From a checkpoint of a small image embedding model.
Model: 64-pixel images, arch pvt, norm layernorm, activation relu, patch size [4, 4], depths [4, 7, 4], widths [64, 128, 256].
Data: 145000 training examples, 4.5 epochs.
Rows from block 3 of a small image embedding model, named by matrix and row number. Rows with one number belong to one neuron. Each number is 128 + 24 x the weight over its row's rms, rounded and kept within 0 to 255. All counts start at 0. After the name is the row's rms in percent of the matrix's.
After each neuron's rows are labels from the 100 images, of 14976, where the neuron reaches its highest value: "patch colour" is the nearest of a few named colours to the mean colour under the peak; "peak on" is the class under the peak. Only what is clearly more common there than usual is listed. The data: Sentinel-2 satellite tiles (TerraMesh). In brackets: how many of the 100.
# fc1: MLP up (model.blocks.3.mlp.fc1.weight, 256x64), inputs 0-63
# fc2: MLP down (model.blocks.3.mlp.fc2.weight, 64x256, transposed), outputs 0-63

fc1.237 100 [148 144 152  90 165 122 131 103 115 106 173 191 103 128 114 123 110 143 163 117 137 142 135 104 129 128  98 113 133 147  96 123 117 100  98 115 118 127 114 158 147 117 133 130 125 129 130 107 147 123 128 116 138 143 163 152 216 106 112  79 142 131  88 131]
fc2.237 096 [103  59 126 162 116 155  75 140 127 151 130 129 167 177 138 137 138 125 110 137 143 154 118 154 150 143 138 134 116  96 140 116 143 185 129 117 118 123 124 122  96 114 108 139 126 164 142 130 147 137 204 120 114  94 137 117 117 109 142 121  98 105 147 119]
patch colour: grey (54)
peak on: snow or ice (45)

fc1.203 037 [127  94 109 115 108 175  75 108 117 102 179 127  82  80 140 144 122 134 142 148 154 128  97 118 141  95 136 105 143  90 125 141 154 147 151 125 105 119 171 148 136 116 170 114 139 163 158 136 123 144 176 149 156 122 117 120 155  99 119 120 122 140 113 122]
fc2.203 048 [ 75 156 127 120 127 102 146 114  93 160  55 128 131 124 111 121 155 129 159 133  94 157 106 166 102 174 103 101 131 138 133 151 102 125 142 138 163 103 126 165 105 178 150 130 124 149 135 148 136 117 107 110  94 152 114 116 127 117 103 128 159 117 134 122]
patch colour: white (89)
peak on: clouds (55); snow or ice (43)

fc1.116 018 [ 99 100 107 182 168 103  66 111 146  89 126 124 151 141 126 113  84 149 113 155 167 128 109 126 114 129 130 141 146 138  91 160 157 108  88  91 148 147 146 149 127 116 126 113 136 144 172 145 133 114 118 134 160 117 152 137 134 100 107  87 132 107 137 127]
fc2.116 031 [ 97 107 103 138 176 110 153 137 151 149 132 142 125 108 161 129 192 116 142 119 143 116 151 154 123 146 139 143  98 156  89 117 140 146 104 115 161 147 127 104 140 134 111 171 117 129  63 110 173 118 120 132 127 131  84 152  98  98 102 136 154 111 139 125]
patch colour: brown (66)
peak on: crops (42)

fc1.64 056 [173 145 105 150 121 128 149 160 127 130 125 125 135 102  68 109 129 127 152 101 109 141 128 161 123 135 129 161 132 126 128  79 114 143 110 117  86 138 145 106 168 144 103 103 191  92 125 135 168 124  97 104 107 126 144 110 135 130 155 124  97 156 138 173]
fc2.64 046 [156 132 119 122 108  80 148 118 153 152 123 130 114 128 112 113 174 122 175 107 105 101  96 159 141 118 153 155 120 133 134 147 111 153  88 138 100 158 130  93 132 135 127 134 125  89 125 136 176 175 136  98 140 201 124 125 115 140 115 130  90 141 113 129]
patch colour: white (58); pink (30)
peak on: snow or ice (66); water (28)

fc1.159 069 [176 122 145 158 134 147 129 157  82 149 136 175 122 137  72 146 172  95 127 113 129 131 138 133  86 127 126 121 120 124 146 139 103  93 118 119  95 133 106 162 121 122 132 114  90 132 109 108 160 140 147 133 158  95 121 107 105 162  96 173 127  94 142 152]
fc2.159 074 [109  94 104 109 131  93 145  91 160  91 151 101 130 113 104 142 103 103 153 116 126 160  75 146  76 111 121 120 150 112 125 104 185 134 156 122 176 106 121 134 146 111 167 120 132 130 170  99 157 150 116 121 165 146 128 119 125 117 128 118 131 128 153 118]
patch colour: brown (62)
peak on: crops (48)

fc1.161 152 [116 131  96 114 130 144  92 136 139  96 121 122 139  63 145 128 110 115 104 118  83 171 164 112 144  62 142 151 129 152 142 116  96 163 133 120  88 165 144 133 120 134 127 128 145 117 123 105 135 180 131 118 142 131 165 138 129 133 122 162 178 127 132 144]
fc2.161 141 [174 125 101 119 102 157 145 148 150 119 109 127 155 131 104 134  76 136 117 141 139 129 134 116 112 143 128 154  82 107 138 157 123 104  58 119 139 169 129 111 164 155  96 138 130 115  97 124 139  61 128 168 150 122 124 123 139 170 115 128 154 121 126 123]
patch colour: brown (71)
peak on: water (29)

fc1.115 011 [125 138 128 105 107  97 121 142 158 123 154 132 150 118  99  69 151 133 171 136 126 128 107 129 150 116  78  97 145 128 157  99 169 139 125 145 139 134 127 146 120 125 144 113 134 168  88 114 176 102 111 136 133 161 173 126 158 103 101 130 114  89  89 105]
fc2.115 007 [142 120  74 166 108 128 142 116 180 136 101 109 170 154 135 110 153 100  88 146 146 154 114 162 159 133 132  95 176 118 109  98 129  96 131 114 139  97 127 124 139 128 150 149 115 153 156 119 155 109 152 100 132 105 116 137 142 167 164 112  96 104 140 122]
patch colour: grey (53)
peak on: snow or ice (57)

fc1.143 017 [115 144 103 167 118 143 126 124  87 134 105 179 151 161 110 142 133 123 139 126 110 104  89 138 123 135 145 120 121 209  89  88 124 146 174 126 144 133 143 177 104 139 123 118 132 141 139 151  91 120 138 105 108 113 124 127 101  82 114 133 145 120 101 137]
fc2.143 016 [155 121 167 103  78 107 108 103 113 108 124  86 138 137 127 136 123 136 124 111 121 146 129 191 146 125 112  91 141 110 149 110 121  99 120 103 124 133 134 115 125 142 135 129 117 159 149 125  88 196 154 136 115 187 103 151 132 140 123 123 135  95 178 119]
patch colour: black (51)
peak on: water (31)

fc1.20 066 [141 132 136 116 142 144 115 130 142 160 141 116 111 106 106 117 130 122 120 122 110 118 151 131 178 145 108 181 112  69 152 120  95  94 132 173 129 136 142  77 132 125 174 102 141 107 110 123 143 159 118 165 119 137 142  77 149 141 143 148  81  95 108 132]
fc2.20 069 [144  99 190 105 142 151 114 122 105 156  82 142 118 161 148 130 190 125 110 108  80 151 124 147 118 122 108 137 137  92 113 108 139 125 167 124 173 122 132 103 115 111 157 123 126 165 135 124 116 163 156  92 136 131  91 141 150 124 131 136 134  84 134 130]
patch colour: black (39); green (31)
peak on: water (52)

fc1.50 140 [133 125 112 119 103 100 119 109 135 146 123 122 113 138 131 202 147 152 147 124 149 108 104 129 155 134  94 134 112 146 150 126 134  77 127 144 133 114 106 155  94 128  96 155 144  71 134 139 118 121 106 109 167 130 147 178 152 139 169 139 135  72 128 101]
fc2.50 153 [127 148 112 124 135 175 107 104 136  76 156 159 151 169 102 105  91 140 115 132 124 156 161 136 143 117 158 115 143 116 152 105 120 135 148 125 164  91 128 120 142  88 122 122 129 178 140 132 165 143 163 142  86 129  99  69 128 108 110 125 110 148 114 129]
patch colour: grey (54)
peak on: snow or ice (44)

fc1.194 077 [ 90 110 149  86 152 140 108 146 132 131 150 159  97 135 123 120 146 101 129 140 142  80  88 152 121 164 142 144 112 120 141 136 129  92 105 152 122 178 103 120 145 115 170 144 121 146 180 104 137 102 151 100 113 151 138 125 112 169 104 134  81  96 137 139]
fc2.194 081 [122  81 112 173 125 114 144 120 156 106 109 155 152 118 109 130  85 132 116 128 126 107 114  90  88 112 171 131 169 159 137 134 123 118  88 105 124 104 128 125 125 133 139 150 129 169  64 145 155 143 133 108 138 192 135 118 146 119  85 131 140 126 138 133]
patch colour: grey (85)
peak on: trees (60)

fc1.229 085 [105 129 130 140 126 165 136 113  95 156 127 115 132 108 120 108 156 120 147 104 120 164 140 106 130 179  80 183 149  99 169  90 150 117 151 154  91  83 121 120 172 146 141 119 117 139 144 124 151 146 109 111 136 110 105 183 109  99 117 140 119 125 122 134]
fc2.229 117 [126 173  96  92 159  91 118 151 135 120  65 145 120 170 154 120 154 136 167 141  99 145 135 186 128  99 114 127 134 113 124 124 124 156  97 106 138 148 130 151 103 127  75 155 128  97 173 134 101  95 125 131 113 108 122 111 138 148 139 126 143 120 117 134]
patch colour: white (40)
peak on: snow or ice (57)

fc1.59 042 [ 61 150 133  92 152 141 133 104 137 144 126 162 125 102 101 155 162 121 126 140 182 144 109 105 180 117 173 153  99 102  94 125 193 122 133 129 143 110 113 113 125 100 141 147 109 105 131 127 124 124 157 146  91 115 121 115 137 100 137 118 124 115 114 143]
fc2.59 040 [148 160 103 117 101  99 152 104 131 175 137  94 184 141 120 154 144 154 115 116 124 168 128 184 118 133 115  90 150 131 108 132 106 121 139 125 139 166 129 148 131 154 101 122 125 139 137 135 130 137  92 132 115 128  79 104 113 107 122 138 170  87  76 118]
patch colour: brown (62)
peak on: crops (48)

fc1.165 040 [ 94 121 157 133 124 131 128  36 122 162 110 102 133 154 137 102 125 130 106 152 101 132 108 101 145 158 150 188 151 152 118 139 148 142 153 155 111 115 153  75  87 121 165 136 133 144 125 117 118 116  99 157 113 117 126 113 132 142 128 145 138 110 134 118]
fc2.165 045 [ 93 142  94 127 149 143 140 121 136 130 116 110 135 139 155 109 159 108  86 121 117 139 139 175 139 111 109 161 122 195 102 121 139 109 154 125 157 104 123 177  93  92 120 157 130  96 135 149 147  84  97 132 121 143  97 145 119 171 131 127  89 109 113 126]
patch colour: grey (59)
peak on: snow or ice (58)

fc1.34 292 [ 92 151 163 139 133 138  77 137 100 128 145 157 141 107  85 134 149  99 146 129 122 123 122 129 119 123  94 106 142 124 139 146  80 161 114  97  80 115 113 106 144 128 107 153 186 136 111 115 137 139 141 164 154 132 102 109 111 123 179 178 133 127 142 148]
fc2.34 252 [127 145 184 125  95 130  76 122 136 100 135 120 145 149 148 129 160 125 166  81  61 100  88 136 139  68 116 119 150 112 108 137 145 101 116 123 150 147 130 145 126 124 122 136 129 104 178 119 102 113 136 123 138 110 124 134 124 122 140 126 126 184 141 132]
patch colour: brown (72)
peak on: crops (52)

fc1.23 008 [132 161 109 142 154 119 159 168 128  98 122 152 161 173 107 105 149 138 123 119 115 115 143 158 159 126  96 119 122 137  87 146 120 111  83 122  96 106 140 139 112 111 122  56 157 101 172 133 102 141 124 116 167 103 116 116  97 104 158 110 123 113 128 123]
fc2.23 007 [154 165  91 158 122 117 184 103 107 151 113 128 152 143 108 169  96 129 123 126 129 134 124 120 135 124 159 105 115 129 180 153  96 133  89 125 136 120 133 168 103 127 151 105  94 132  91 133 103 161 151 162 161 131 136 130 110  78 127 134 146  89 107 120]
patch colour: white (89)
peak on: snow or ice (77)

fc1.244 197 [123 136 138 157 106 172 108 142 166 104 142 102 152 104 121 132 132 124 128 166 133 146 150 143 134 115 105 126 163 148 148 146 137 165  79 151 174 126 134 107 124 102 119  96  96 102 157  77 108 122  99 124  99 162 103 161 148 101 151 112 127  99 113  93]
fc2.244 177 [116 105 123 126 128 119 115 152 138 136 143 157 105 131  94 121 128 169 122  52  79  98 125 123 146 171 177 125 143 101 106 171  98  83 164 119 106 129 128 151 123 167 115 122 127 130 119 151 103 119 155 128 143 131 116 102 133 176 141 125 110 149 115 133]
patch colour: brown (68)
peak on: crops (44)

fc1.21 043 [ 85 142 148 156 113 111 110  83 142 138 108 126 133 110 149 108 128 147 125 138 116 152 162 167 135 164 106 144 110 126 168 111 140 141 156  82 105 166  93 200 125 178 134 117 121 127 130 127 132 117 126  85 131 145 114 137 106 164  99 141 121 101 123 112]
fc2.21 052 [163 143  82 131 138 127 129 147 116 133 105 131 145 179 146 118 108 127 126 154 137 136 148 195 135  98  89 124 131 135 151 129 112  98 119 105 100  69 123 169  89 136 142 118 124 145 126 144 103 102 142 132 149  98 129 107 135 175 161 135 178 109 136 126]
patch colour: white (42); pink (42)
peak on: snow or ice (92)

fc1.137 097 [160 166 138 142  98 145 116 139  89 140 168 122 167  99 147 138 162  96 129 113 155 164 109 133 112 101 139 145  93 148 105 171 103 122 152  89 110 102 119 133 105 110 111 140 137 157 147 131 159  81  93 106 158 119 131 157  91 124  91 146 139 121 133 124]
fc2.137 112 [185 127 155 111 149  81 131 113 140 138 102 112 118 129 126 130 167 135 123 177  91 107 166 115 175 139 135 164 132 123 172 102 118 124 108 115 113 139 138 122 133 116 118 142 130  89 132 108 120 171 164 143 130  72  99 128 174 113 110 124 125 119 100 126]
patch colour: brown (62)
peak on: crops (79)

fc1.39 127 [127 133 132 115 103 145 161 105  90 135 144 123 152 114 107 135 143 140 138 122  65  64 111 119 125 230 154 163 169 136 142 103 151 150 134 114 135 134 127 104 137 128 118 128 122  97 128 126 162 137 103 145 140 119 123 136 139 105 139 145 114 110 117 124]
fc2.39 139 [166 101 166 126 117 112 129 129 114 131 125 136 132 154 138 128  96  89 102 138 113  83 166 134 120 139 156 141 119  82 135  66 132 126 118 106 102 161 131  72 149 100 136 103 131 159 102 150 139 136 116 163 132 145 138 162 103 142 140 118 183 142 148 129]
patch colour: brown (89)
peak on: trees (46)

fc1.28 019 [ 88 128 140 124 161 139 118 108  90 118 144  56 137  94 131 125 117 124 150 133 150 162 142 122 121 141 122 128 135  78 173 142 140 113 149 110 134 171 145 155 177 126 158  81 150 138 140 111 106 145 126 151 138 145 142 138 102 151  90 102 119 114 162 142]
fc2.28 020 [152 133 105 111 114  81 138 119 111 161 103 170 121 126 101 136 117  94 157 134 143 139 143 152 140 122  93 108 142 113 143 110  96  95 141 119 150 104 133 172  75 143 159 118 127 140 117 194 121  99 117 126 143 159 112 124 129 114 123 135 186 108 167 124]
patch colour: white (97)
peak on: snow or ice (86)

fc1.209 238 [125 170  85 144  97  96 124 110 133 115 148 147 130 121 141 177 132  82 103  97 141 131 129 122 140 144 125 161 171 110 131 115 104 128 135 136 111 124 129 132 143 128  98 182 128 145 111 143  94 104 166  97 128 151 118  84 128 125 128  91 139 170 182 103]
fc2.209 213 [124 111 112 140 125 152 146 122 117 135 134 114 106 161 166 137 112 112 107 170 137 193 100 123 146 113 109  66  99 129 125  93 144 157 123 142 102 172 126 116 106 137 122 135 126 123 137 146 121  79 107 106  60  98 153 136 135 116 116 125  87 129 143 127]
patch colour: grey (58)
peak on: snow or ice (40)

fc1.29 124 [168 133 133 126 160 156 119 162 130 134 148 135 151 101 106 150 139  98 123 140 119 151 180 131 142 123 101 132 116 129 117 104  95 105 207 150 101 163 111 111 151 109 111 141 137 107 109  98 107 166 114  81 103 123 171 154 127 108 103 124 130 129 105 132]
fc2.29 132 [166 117 118 129 139 117  95 188 136 134 125 169 139 129 114 120  43 140 130 140 173 154 115 162 131 151  78 130  82  89 128 136 119 116 116 122 132 136 127 115 106 143 128 189 126 113  89 130 105 117 131 123 134 108 105 129 135 149 140 125 122 116 109 132]
patch colour: brown (82)
peak on: rangeland (46)

fc1.151 067 [ 91 132 157 106 141 132 122  99 146 144 187 108 112  96 151  96 167 128  87 136 124 165 148 113 137 127 111 171 110  65 113 147 133 107 107 152 113 130 122 107 114 110 132 145 106 113 130 121 169  96 119 132 128 109 161 135 131 126 176 135  91 128 166 136]
fc2.151 064 [ 90  95 129 105 108 167 122 128 107 134 103 190 132 119 145  99 107 122 133 159  88 169 139 155 139  94 103  84 133  98 131 114 129  91 131 120 146 127 126 126 109  98 108 128 128 151 152 160 135 158 131 113 143 190 107 168 151 132 124 126 158 144 149 125]
patch colour: black (76)
peak on: water (43)

fc1.68 083 [119 115 133  89 129 126 132  92 146 148  93 140  86 156 111 128 136 126 174 139 126  94 145 126 134 113 129  88 157 158 134  97 132 119 107  98 113 161 155 128  94 127 129 118 131 158 153 149 139 174 183 105  90 147  94 117 165 125 137 120 155 117 154 172]
fc2.68 076 [118 111 120 144 146 111 122 142 124 109  98 145 149 109 121 140 152 108 132 115 123 124  92 183 135 109 157  89 126 145 149 122 123 102 142 133 143 149 125 149 106 156 133 130 125 103 147 139 134 182 170  90  72 181 125 132 107  88 108 134  99 101  72 128]
patch colour: black (76)
peak on: water (94)

fc1.139 016 [171 119 164 148 118 129 143  81 111 152 112 113 140 161 144  98 118 126 140 116  94 109 143 125 110 131 144  96 164 161 170  97 145 131 163 104  74 158 136 114 146 123 155 125 140 156 120 116 132 161 147  89 144  92 128 131 110 131  79 131 161 103 148 138]
fc2.139 019 [105 114 142 124 147 159 155  75  97 111 112 131 166 124 123 144 144 135 150 105 126 127 152 164  83 119 119 125 160 147 118  98 148 137 151 159 110 107 121  95 136 137 169 135 129 148 170  98 176 117 146  89  73 138  90 118 109 137 117 139 141  98 148 138]
patch colour: white (26)
peak on: crops (44)

fc1.252 029 [121 158 155 108 177 113 217 135 128 113  87 100 128 117 138 124 112 117 112  98 121 119 123 135 119 142 115 131 146 126 140 150 124 112 109 143 126 117  97 121 128 179  95 109 140 138 178 127 141 137 109  79 136 118 141 146  68 128 106 159 120 135 142 145]
fc2.252 033 [125 162 138 112 157 150 125 113 140 189 133 122 162 134 110 118 131 126 157 176 118 137 154  81 134 123 165 152 145 104 148 125 128 138 126 130 133 138 126 171 122 102 150 182 127  85 117 113 131  98 102 174 115 121 147 115 122 105 191 120 132 105 104 134]
patch colour: brown (65)
peak on: crops (46)

fc1.73 032 [176 150  97 131 126 138 132 162 109 134 149 148 169 145 120 120 117 139 130 114 115 128 130 113 127  92 135 121 132 122  70 109 116 100  79 163 132  74 150  81 100 126 108 145  96 142 104 158 134 117 111 169 136 128 115 125 147 105 183 146 147 126  98 138]
fc2.73 038 [171 153  91 128 144 136 122 127 115 170 105 143 148 168 144 110 107 140 120 138 137 146 149 179 159 133 102 111 122 112 131 169 114  78 107 117 145  76 130 169  85 106 142 133 128 140 103 151 129 126 127 143 147 134  76 112 160 168 140 128 159 119 135 124]
patch colour: white (88)
peak on: snow or ice (95)

fc1.132 134 [127 150 127 142 100 128 112 178 130 134 129 144 138  91 131 126  91 113 143 132 150 211  69  83  98 141 169 127 141  94 124 106 145 123 147 129 136  86 145 124 133 121 132 123 134 144  73 139 148 137 130 108 131 161 129 160 131  93 128 138 103 125 135 115]
fc2.132 145 [114 122 129 162 162 140 155 154  99  96 145  92 125 108 115 136 136 108 120  74 126  84 147  97 157 107 175 157 153 140  84 113 113 132 148 138 109 198 128 124 134 119 124 130 127 122  80 113 135 123 101 142 137 140 143 160 133  89 136 129  90 146 117 130]
patch colour: brown (72)
peak on: built area (87)

fc1.98 031 [160 149  61 113 165 113  92 133 112 141 121 161 178 130 107 125 104 119 157 159 135 152 126  73 125 120  98  73 122 147  98 120 110 145  98 151 112 137 156 155  85 107 126 149 137 142 127 149 131 118 153 125 130  94 127 155 102 112 138 129 117 109 123 148]
fc2.98 039 [105 143 145 118 122  99 160 127 144 136 126  76  72  94 142 136 160 113 111  95 130 117 112 180 116 132 158 130 132 124 123 102 145 128 154  84 165 140 126  81 178 148 108 101 123 118 154  94 159 128 130 133 116 148 105 108 156 148 114 123 106 123 169 119]
patch colour: grey (63)
peak on: rangeland (56)

fc1.99 114 [148 128 147 124 139 152 126 177 135 109 133 140 119 114 120 121 123 117 127 161 170 124 129  70 154  29 139  77 153 146  84 126 128  97 162 139 134  96 110 134 117 111 116 144 111 112 162 116 133 145 127 136 133 119 141 111 117 110 140 143 132 128 157 153]
fc2.99 129 [ 84 112 100 121 104  72 109 157 149 122 142 164 115 155 157 132 150 150 119 125 134 125 151 145 126 161 110 133  65 128 123 106 134 139  67 154 127 183 126  99 167 111 127 113 128 106 136 139 111  89 134 110 140 109 164 149 124 132 103 131 144 158 122 130]
patch colour: brown (78)
peak on: trees (48)

fc1.70 135 [140 142 159 103 115 138 125 147 167 125 111 163 143 143 111  86 142 127 133  94 129  94 132 166 124 120  92 108 134 113 155 104 151 152 104 168 159 136 155 139 130 141 126 144  78 174 121 118 149 108 126 104 125 140 152  75  96  76 120 162 105 123 112 111]
fc2.70 139 [ 79 142 142 148 113 128 178 126 140 109 177  96 105  81 146 158 109 148 102 144 164 150 121 103 120 149 158 147 150 147 149 108 127 151 128 117 133  90 134 119 102 121 116 135 127  98 144 126  72 162 102 113  92 131 105 135 103 145  87 131  95 128 125 130]
patch colour: grey (57)
peak on: snow or ice (41)

fc1.147 050 [ 94 119 101 168 123 113  84  99 124 120  99 125 154 134 112 145 141 123 141 132 144 134 133 176 130 158 115 127 110 191 123 121 134 147 150  99 131 138 118 207 101 169 108 135 130 159 157 139 130 119 127 117 122 135 117 156 120 123  68 155 117 105 134 108]
fc2.147 058 [155 130 124 106 133 141 108 110 128 157 121 152 127 148 165 127 127 141  82 128 146 111 150 178 130  80 112 122 111 136 140 140 135 106 118 110 110  79 128 158  93 158 162 135 131 156 108 135  93 120 162 132 171 109 126  92 138 196 131 126 153  98 157 127]
patch colour: grey (57)
peak on: snow or ice (85)

fc1.0 016 [125 135 142 125 116 146 142 119 172 178  82 139 135  90 155 120 129 114 131 136 130 112 122 122 120 102 160 131 128  95  95  97 126 124 110 112 147  70 171 109 108 131 109 138 139 122 135 138 109 105 112 188 145 146  92 134 158 109 126 116 119 107 168 186]
fc2.0 015 [114 161 165 126 126 146 169 124 121 172 109 141 163 105 144 141 128 125 143 104 145 124 121 111 157 107 109 136 107  84 100 139 121 141 109 174 167 105 126  85 130 120 144 107 123 145 111 183 103 129 126 177  83  82 137 130 150  82 138 125 127 129 132 132]
patch colour: grey (72); pink (28)
peak on: rangeland (45)

fc1.62 019 [117 105 105 145 163 139  92 106 142 158 120 110 147 178 107 138 138 146 149 106  94 120 122 168 117 170 128 110 134 120 137  99 154 120  73 135 154 118 101 132 130 116 152 126 155 123 121 145 137  89 171 134 146 121  85 115 157 144 143  79 133 147  76 129]
fc2.62 019 [135 159 144 141 166 102 111 129  97 155 126  79 117 146 120 148 153 155 125 170 104 138 147 134  81 139 104 155 149 110 149  90 141 119 110 102 150 159 131 142 143 153 126 140 139  76 152  98 155 108 176 134 114 106 133  76 152 162 113 127 136 118 147 129]
patch colour: brown (68)
peak on: trees (46)

fc1.164 082 [139 143 139  83 115 126 147 207 171 117 173 139 117 117 165 122 124 118  96 135 125  98 149 169 134 120 131  93 117  77 153 115 117 125 135 100 120 132 115  94 144 140  88 118  86 105 152  97 112 138 141 134 104 132 155 131 166 136 131 120 149 131 115 137]
fc2.164 075 [103 102 143 139 145 152 152  39 136 127 128 158 140 106  99 151 173  92 129 125 107 147 134  94 113 115 127 142 123 159 104 112 146 109 130 158 108 151 121 107 139 144 146 155 127 107 107 125 140  96  94 119 130 102 132 177 100 115 136 121  79 118 154 133]
patch colour: white (25)
peak on: water (54)