{"model": "image embedding model", "image_size": 64, "horizontal_flip": true, "embedding_dim": 64, "layer_scale_init": 0.01, "residual_init": "none", "steps": 10100, "batch_size": 64, "final_lr_fraction": 0.01}
Rows from block 4, named by matrix and row number. Rows with one number belong to one attention dimension. Each number is 128 + 24 x the weight over its row's rms, rounded and kept within 0 to 255. All counts start at 0. After the name is the row's rms in percent of the matrix's.
# v: attention value (model.blocks.4.attn.v.weight, 128x128), inputs 0-127
# proj: attention output (model.blocks.4.attn.proj.weight, 128x128, transposed), outputs 0-127
v.79 084 [102 150 136 130 111 154 115 142 110 127 163 130 144 129 104 170 122 104 134 126 120 157 118 134 146 173 110 137 122 110 128 114  71 139 126 104 139 132  82 146 126 129 168 138 112 131  98 151 126 138 112 110 115 151 109 148 153 137  71 140 163 149 128 124 163 149  96 142 166 108 115 122 114 125 150 114 111 147  95 135 105 139 130  82 158 113 140 118  94  99 155 122 129 131 157 184 160 132 104  87 103 135 158  91 153 137 122 135 144 123 120 161 155  66 109 107 154 188  94 167 102 132 162 125  82 128 129  98]
v.80 077 [144 126 115 117 157 103 129 110 135 145 116 127 203 128 123 126 110 117  97 136 171 136 170 136 152 132 105 140 157 106 133  89  99 123 127 107 134 137 141 119 108 121  93  95 122 161 121  90 184 128  94 148 122 155 145 131 117 132 147 116 190 124 125  96 136 144 102 146 115 170 129 133 158  98  93  92 160 161 140 143 141 134 143 141 114  96 137 180 106 117 124  85  94 144 147 125 123 155 109 101 139 150 106 126 160 146 113 147 138 138 154  82 137  88 136 132 135 128 105 132 123 134  49 135  87 125 136 111]
v.81 103 [144 117 101 137 143  84 123 131 154 134 118 132 173 111  79 122 122 123 112 142 167 139 174 129  99  96  78  99 120 112 140 123 112 139 124 137 144 126 127 126 133  81 109 145 111 129 157 134 140  73  90 147 107 144 168 135 139 103 132 147 136  96 123 109 126 148 125 154 118 127 124 131 144  92  83 127 168  84 137 144 158 154  88 162 132 107 164 161 136 152 155  89 124 100 125 115 164 164  91 100 159 103 136 154 171 127 115 196 120  92 130 102 129 116 151 155 100 127 109 146 100 141 138 111 134 135 143 136]
v.82 092 [126 110 131  86 158 124 135 125 133 126 234 140 134  90 132 109 134 107 141 139 119 130 168 130 153 182  66 119 153 152 119 166 140 129 156 122 157 103 139 136 138 161 112 124 142 103 119 116 129 170 110 147 138 158  98 133  92 131 110 165 128 120  90 143 144 166  97 144 161 109 133 108 163 132 129 129 112 149 103 117 139 138 169 122 117 144  69 124  91 102 126 133 123 112 129 128 112 142 149 112 115 106 134 150 107 118 136 113 128 130 121 135  73 130  97 123 126 180 175 117 129 104  92 116 112 116 111 124]
v.83 068 [127 119 137 140 167 132 108 112 123  97  66 111 136 145 115  95 133 127 137  87 145 140 115 176  97  76 106 170 118  96 153 129 116 153  99 140 142 135 153 124  88  92 124 165 116 128 154 153 159 135 106 138 132 107 118 148 137 110 125 146 136 170 120 132  47 153 109 100 166 128 106 113 109  89 100 105 110 127 145 155 155 109 140 136 136 106  91 155 117 137 119 132 121 109 176 122 141 113 122 104 151 138 181 149 181 127 142 131 137  92 129 130 105 147 153 151 134 153 106 160  94 141 120 162 121 110 118 130]
proj.79 080 [126 117 123 148 123 112 133 129 152 125  86 130 116  95 148  93 134 133 137 111 109 128 159 113 116 116 132 147 126 143 137 145 187 119 153 198 152 150 164 124 102 124  97 121 127  97 135 110 133 108 123 131 110 126 124 119 112 103 176 130  99 119 118 138  95 110 138 116  80 142 151 124 156 138 130 130 140 116 135 130 133 122 129 172 104 139 102 118 169 151 141 128 135 132 109 105 111 148 126 147 128  77 122 145 100 135 127 127 120 138 130 127  75 186 117 134 122  56 217  95 132 126  91 130 161 128 130 191]
proj.80 074 [137 131 137 146 101 156 143 143 135 128 146 124  74 126 128 116 133 126 149 107 100 132  76 145 101 129 145  99 112 132 184 182 144 131 102 188 109 132 101 156 140 140 194 135 131  92 134 149  97 125 135 129 120 109 130 144 127 110  80 131  55 156 119 179 108  98 146 112 137  95  88 127 107 160 130 137  92  46  94 123 124 123 116 126 136 142 140 104 144 113 142 142 145 102 121 144 146 120 113 170 127 104 127 108 103 157 127 106 120  93 125 129 119 155 125 124 129  96 133 119 128 126 122 123 163 130 139 116]
proj.81 105 [173 135 143  70  91 152 135 121 122 135 175 124 105 142 178 132 131 130 127 140  92 128 110 144 139 148 182 156 153 144 123 175 136 137 135 126 102 140 121 137 145 117 153 116 128 132 114 112 128 174 128 135 132 125 128 138 123 115  52 108 124 166 127 139 159  96 153 101 157 124 125 127 102 183 127 126 121 172 116 125 112 113 192  87 136 157  83 101 115 122 113 146 118 131 130 154 118 125 174 183 132 144 125  87  79 158 128 100 120 141 129 129 114 144 122 116 116  94 153 126 134 122  91 117 151 126 120 127]
proj.82 099 [156 127 159 203 124 116 121 127 126 117   7 127 104 133 120 146 123 124 136 107  87 115  95 123 100 105 164 135 102 119 104  83 143 127 117 118 127 155 106 109 101 131 151 151 126 174 138 141 143  84 146 131  84 116 129 120 137 113 182 128 100 140 123 128 123 105  95 119  98 142 100 126 116 137 128 130 145 137 160 124 116 123 107 136 117 133 160 164 169 164 110 120 128 157 122 146 108 112 104 150 128 194 128 116 159 112 130 122 120 121 132 128 138 156 167 130 129  95 136 121 132 128 145 128 156 127 123 147]
proj.83 065 [ 95 131 127 119  84 118 136 135 130 147 212 128 101 110 151 131 127 132 126 157 121 132 134  93 167 139 120  98 139 163 140 162 102 131 143 132 146  97  98 141 145 109 118  30 126 127 113 106  98 113 151 124  98 140 127 126 121 139 123 125 118  56 131 112 168 104 146 153  89 119 145 129 141 166 131 143 142 144 115 123 126 152 125 143 129 137 176  90 171 101 157 150 131 121 101 151 128 142 137 131 123 118 121  97  78 121 128 132 112 187 133 127 134 136 115 124 128 112 170 100 132 102 126 116 103 127 161 134]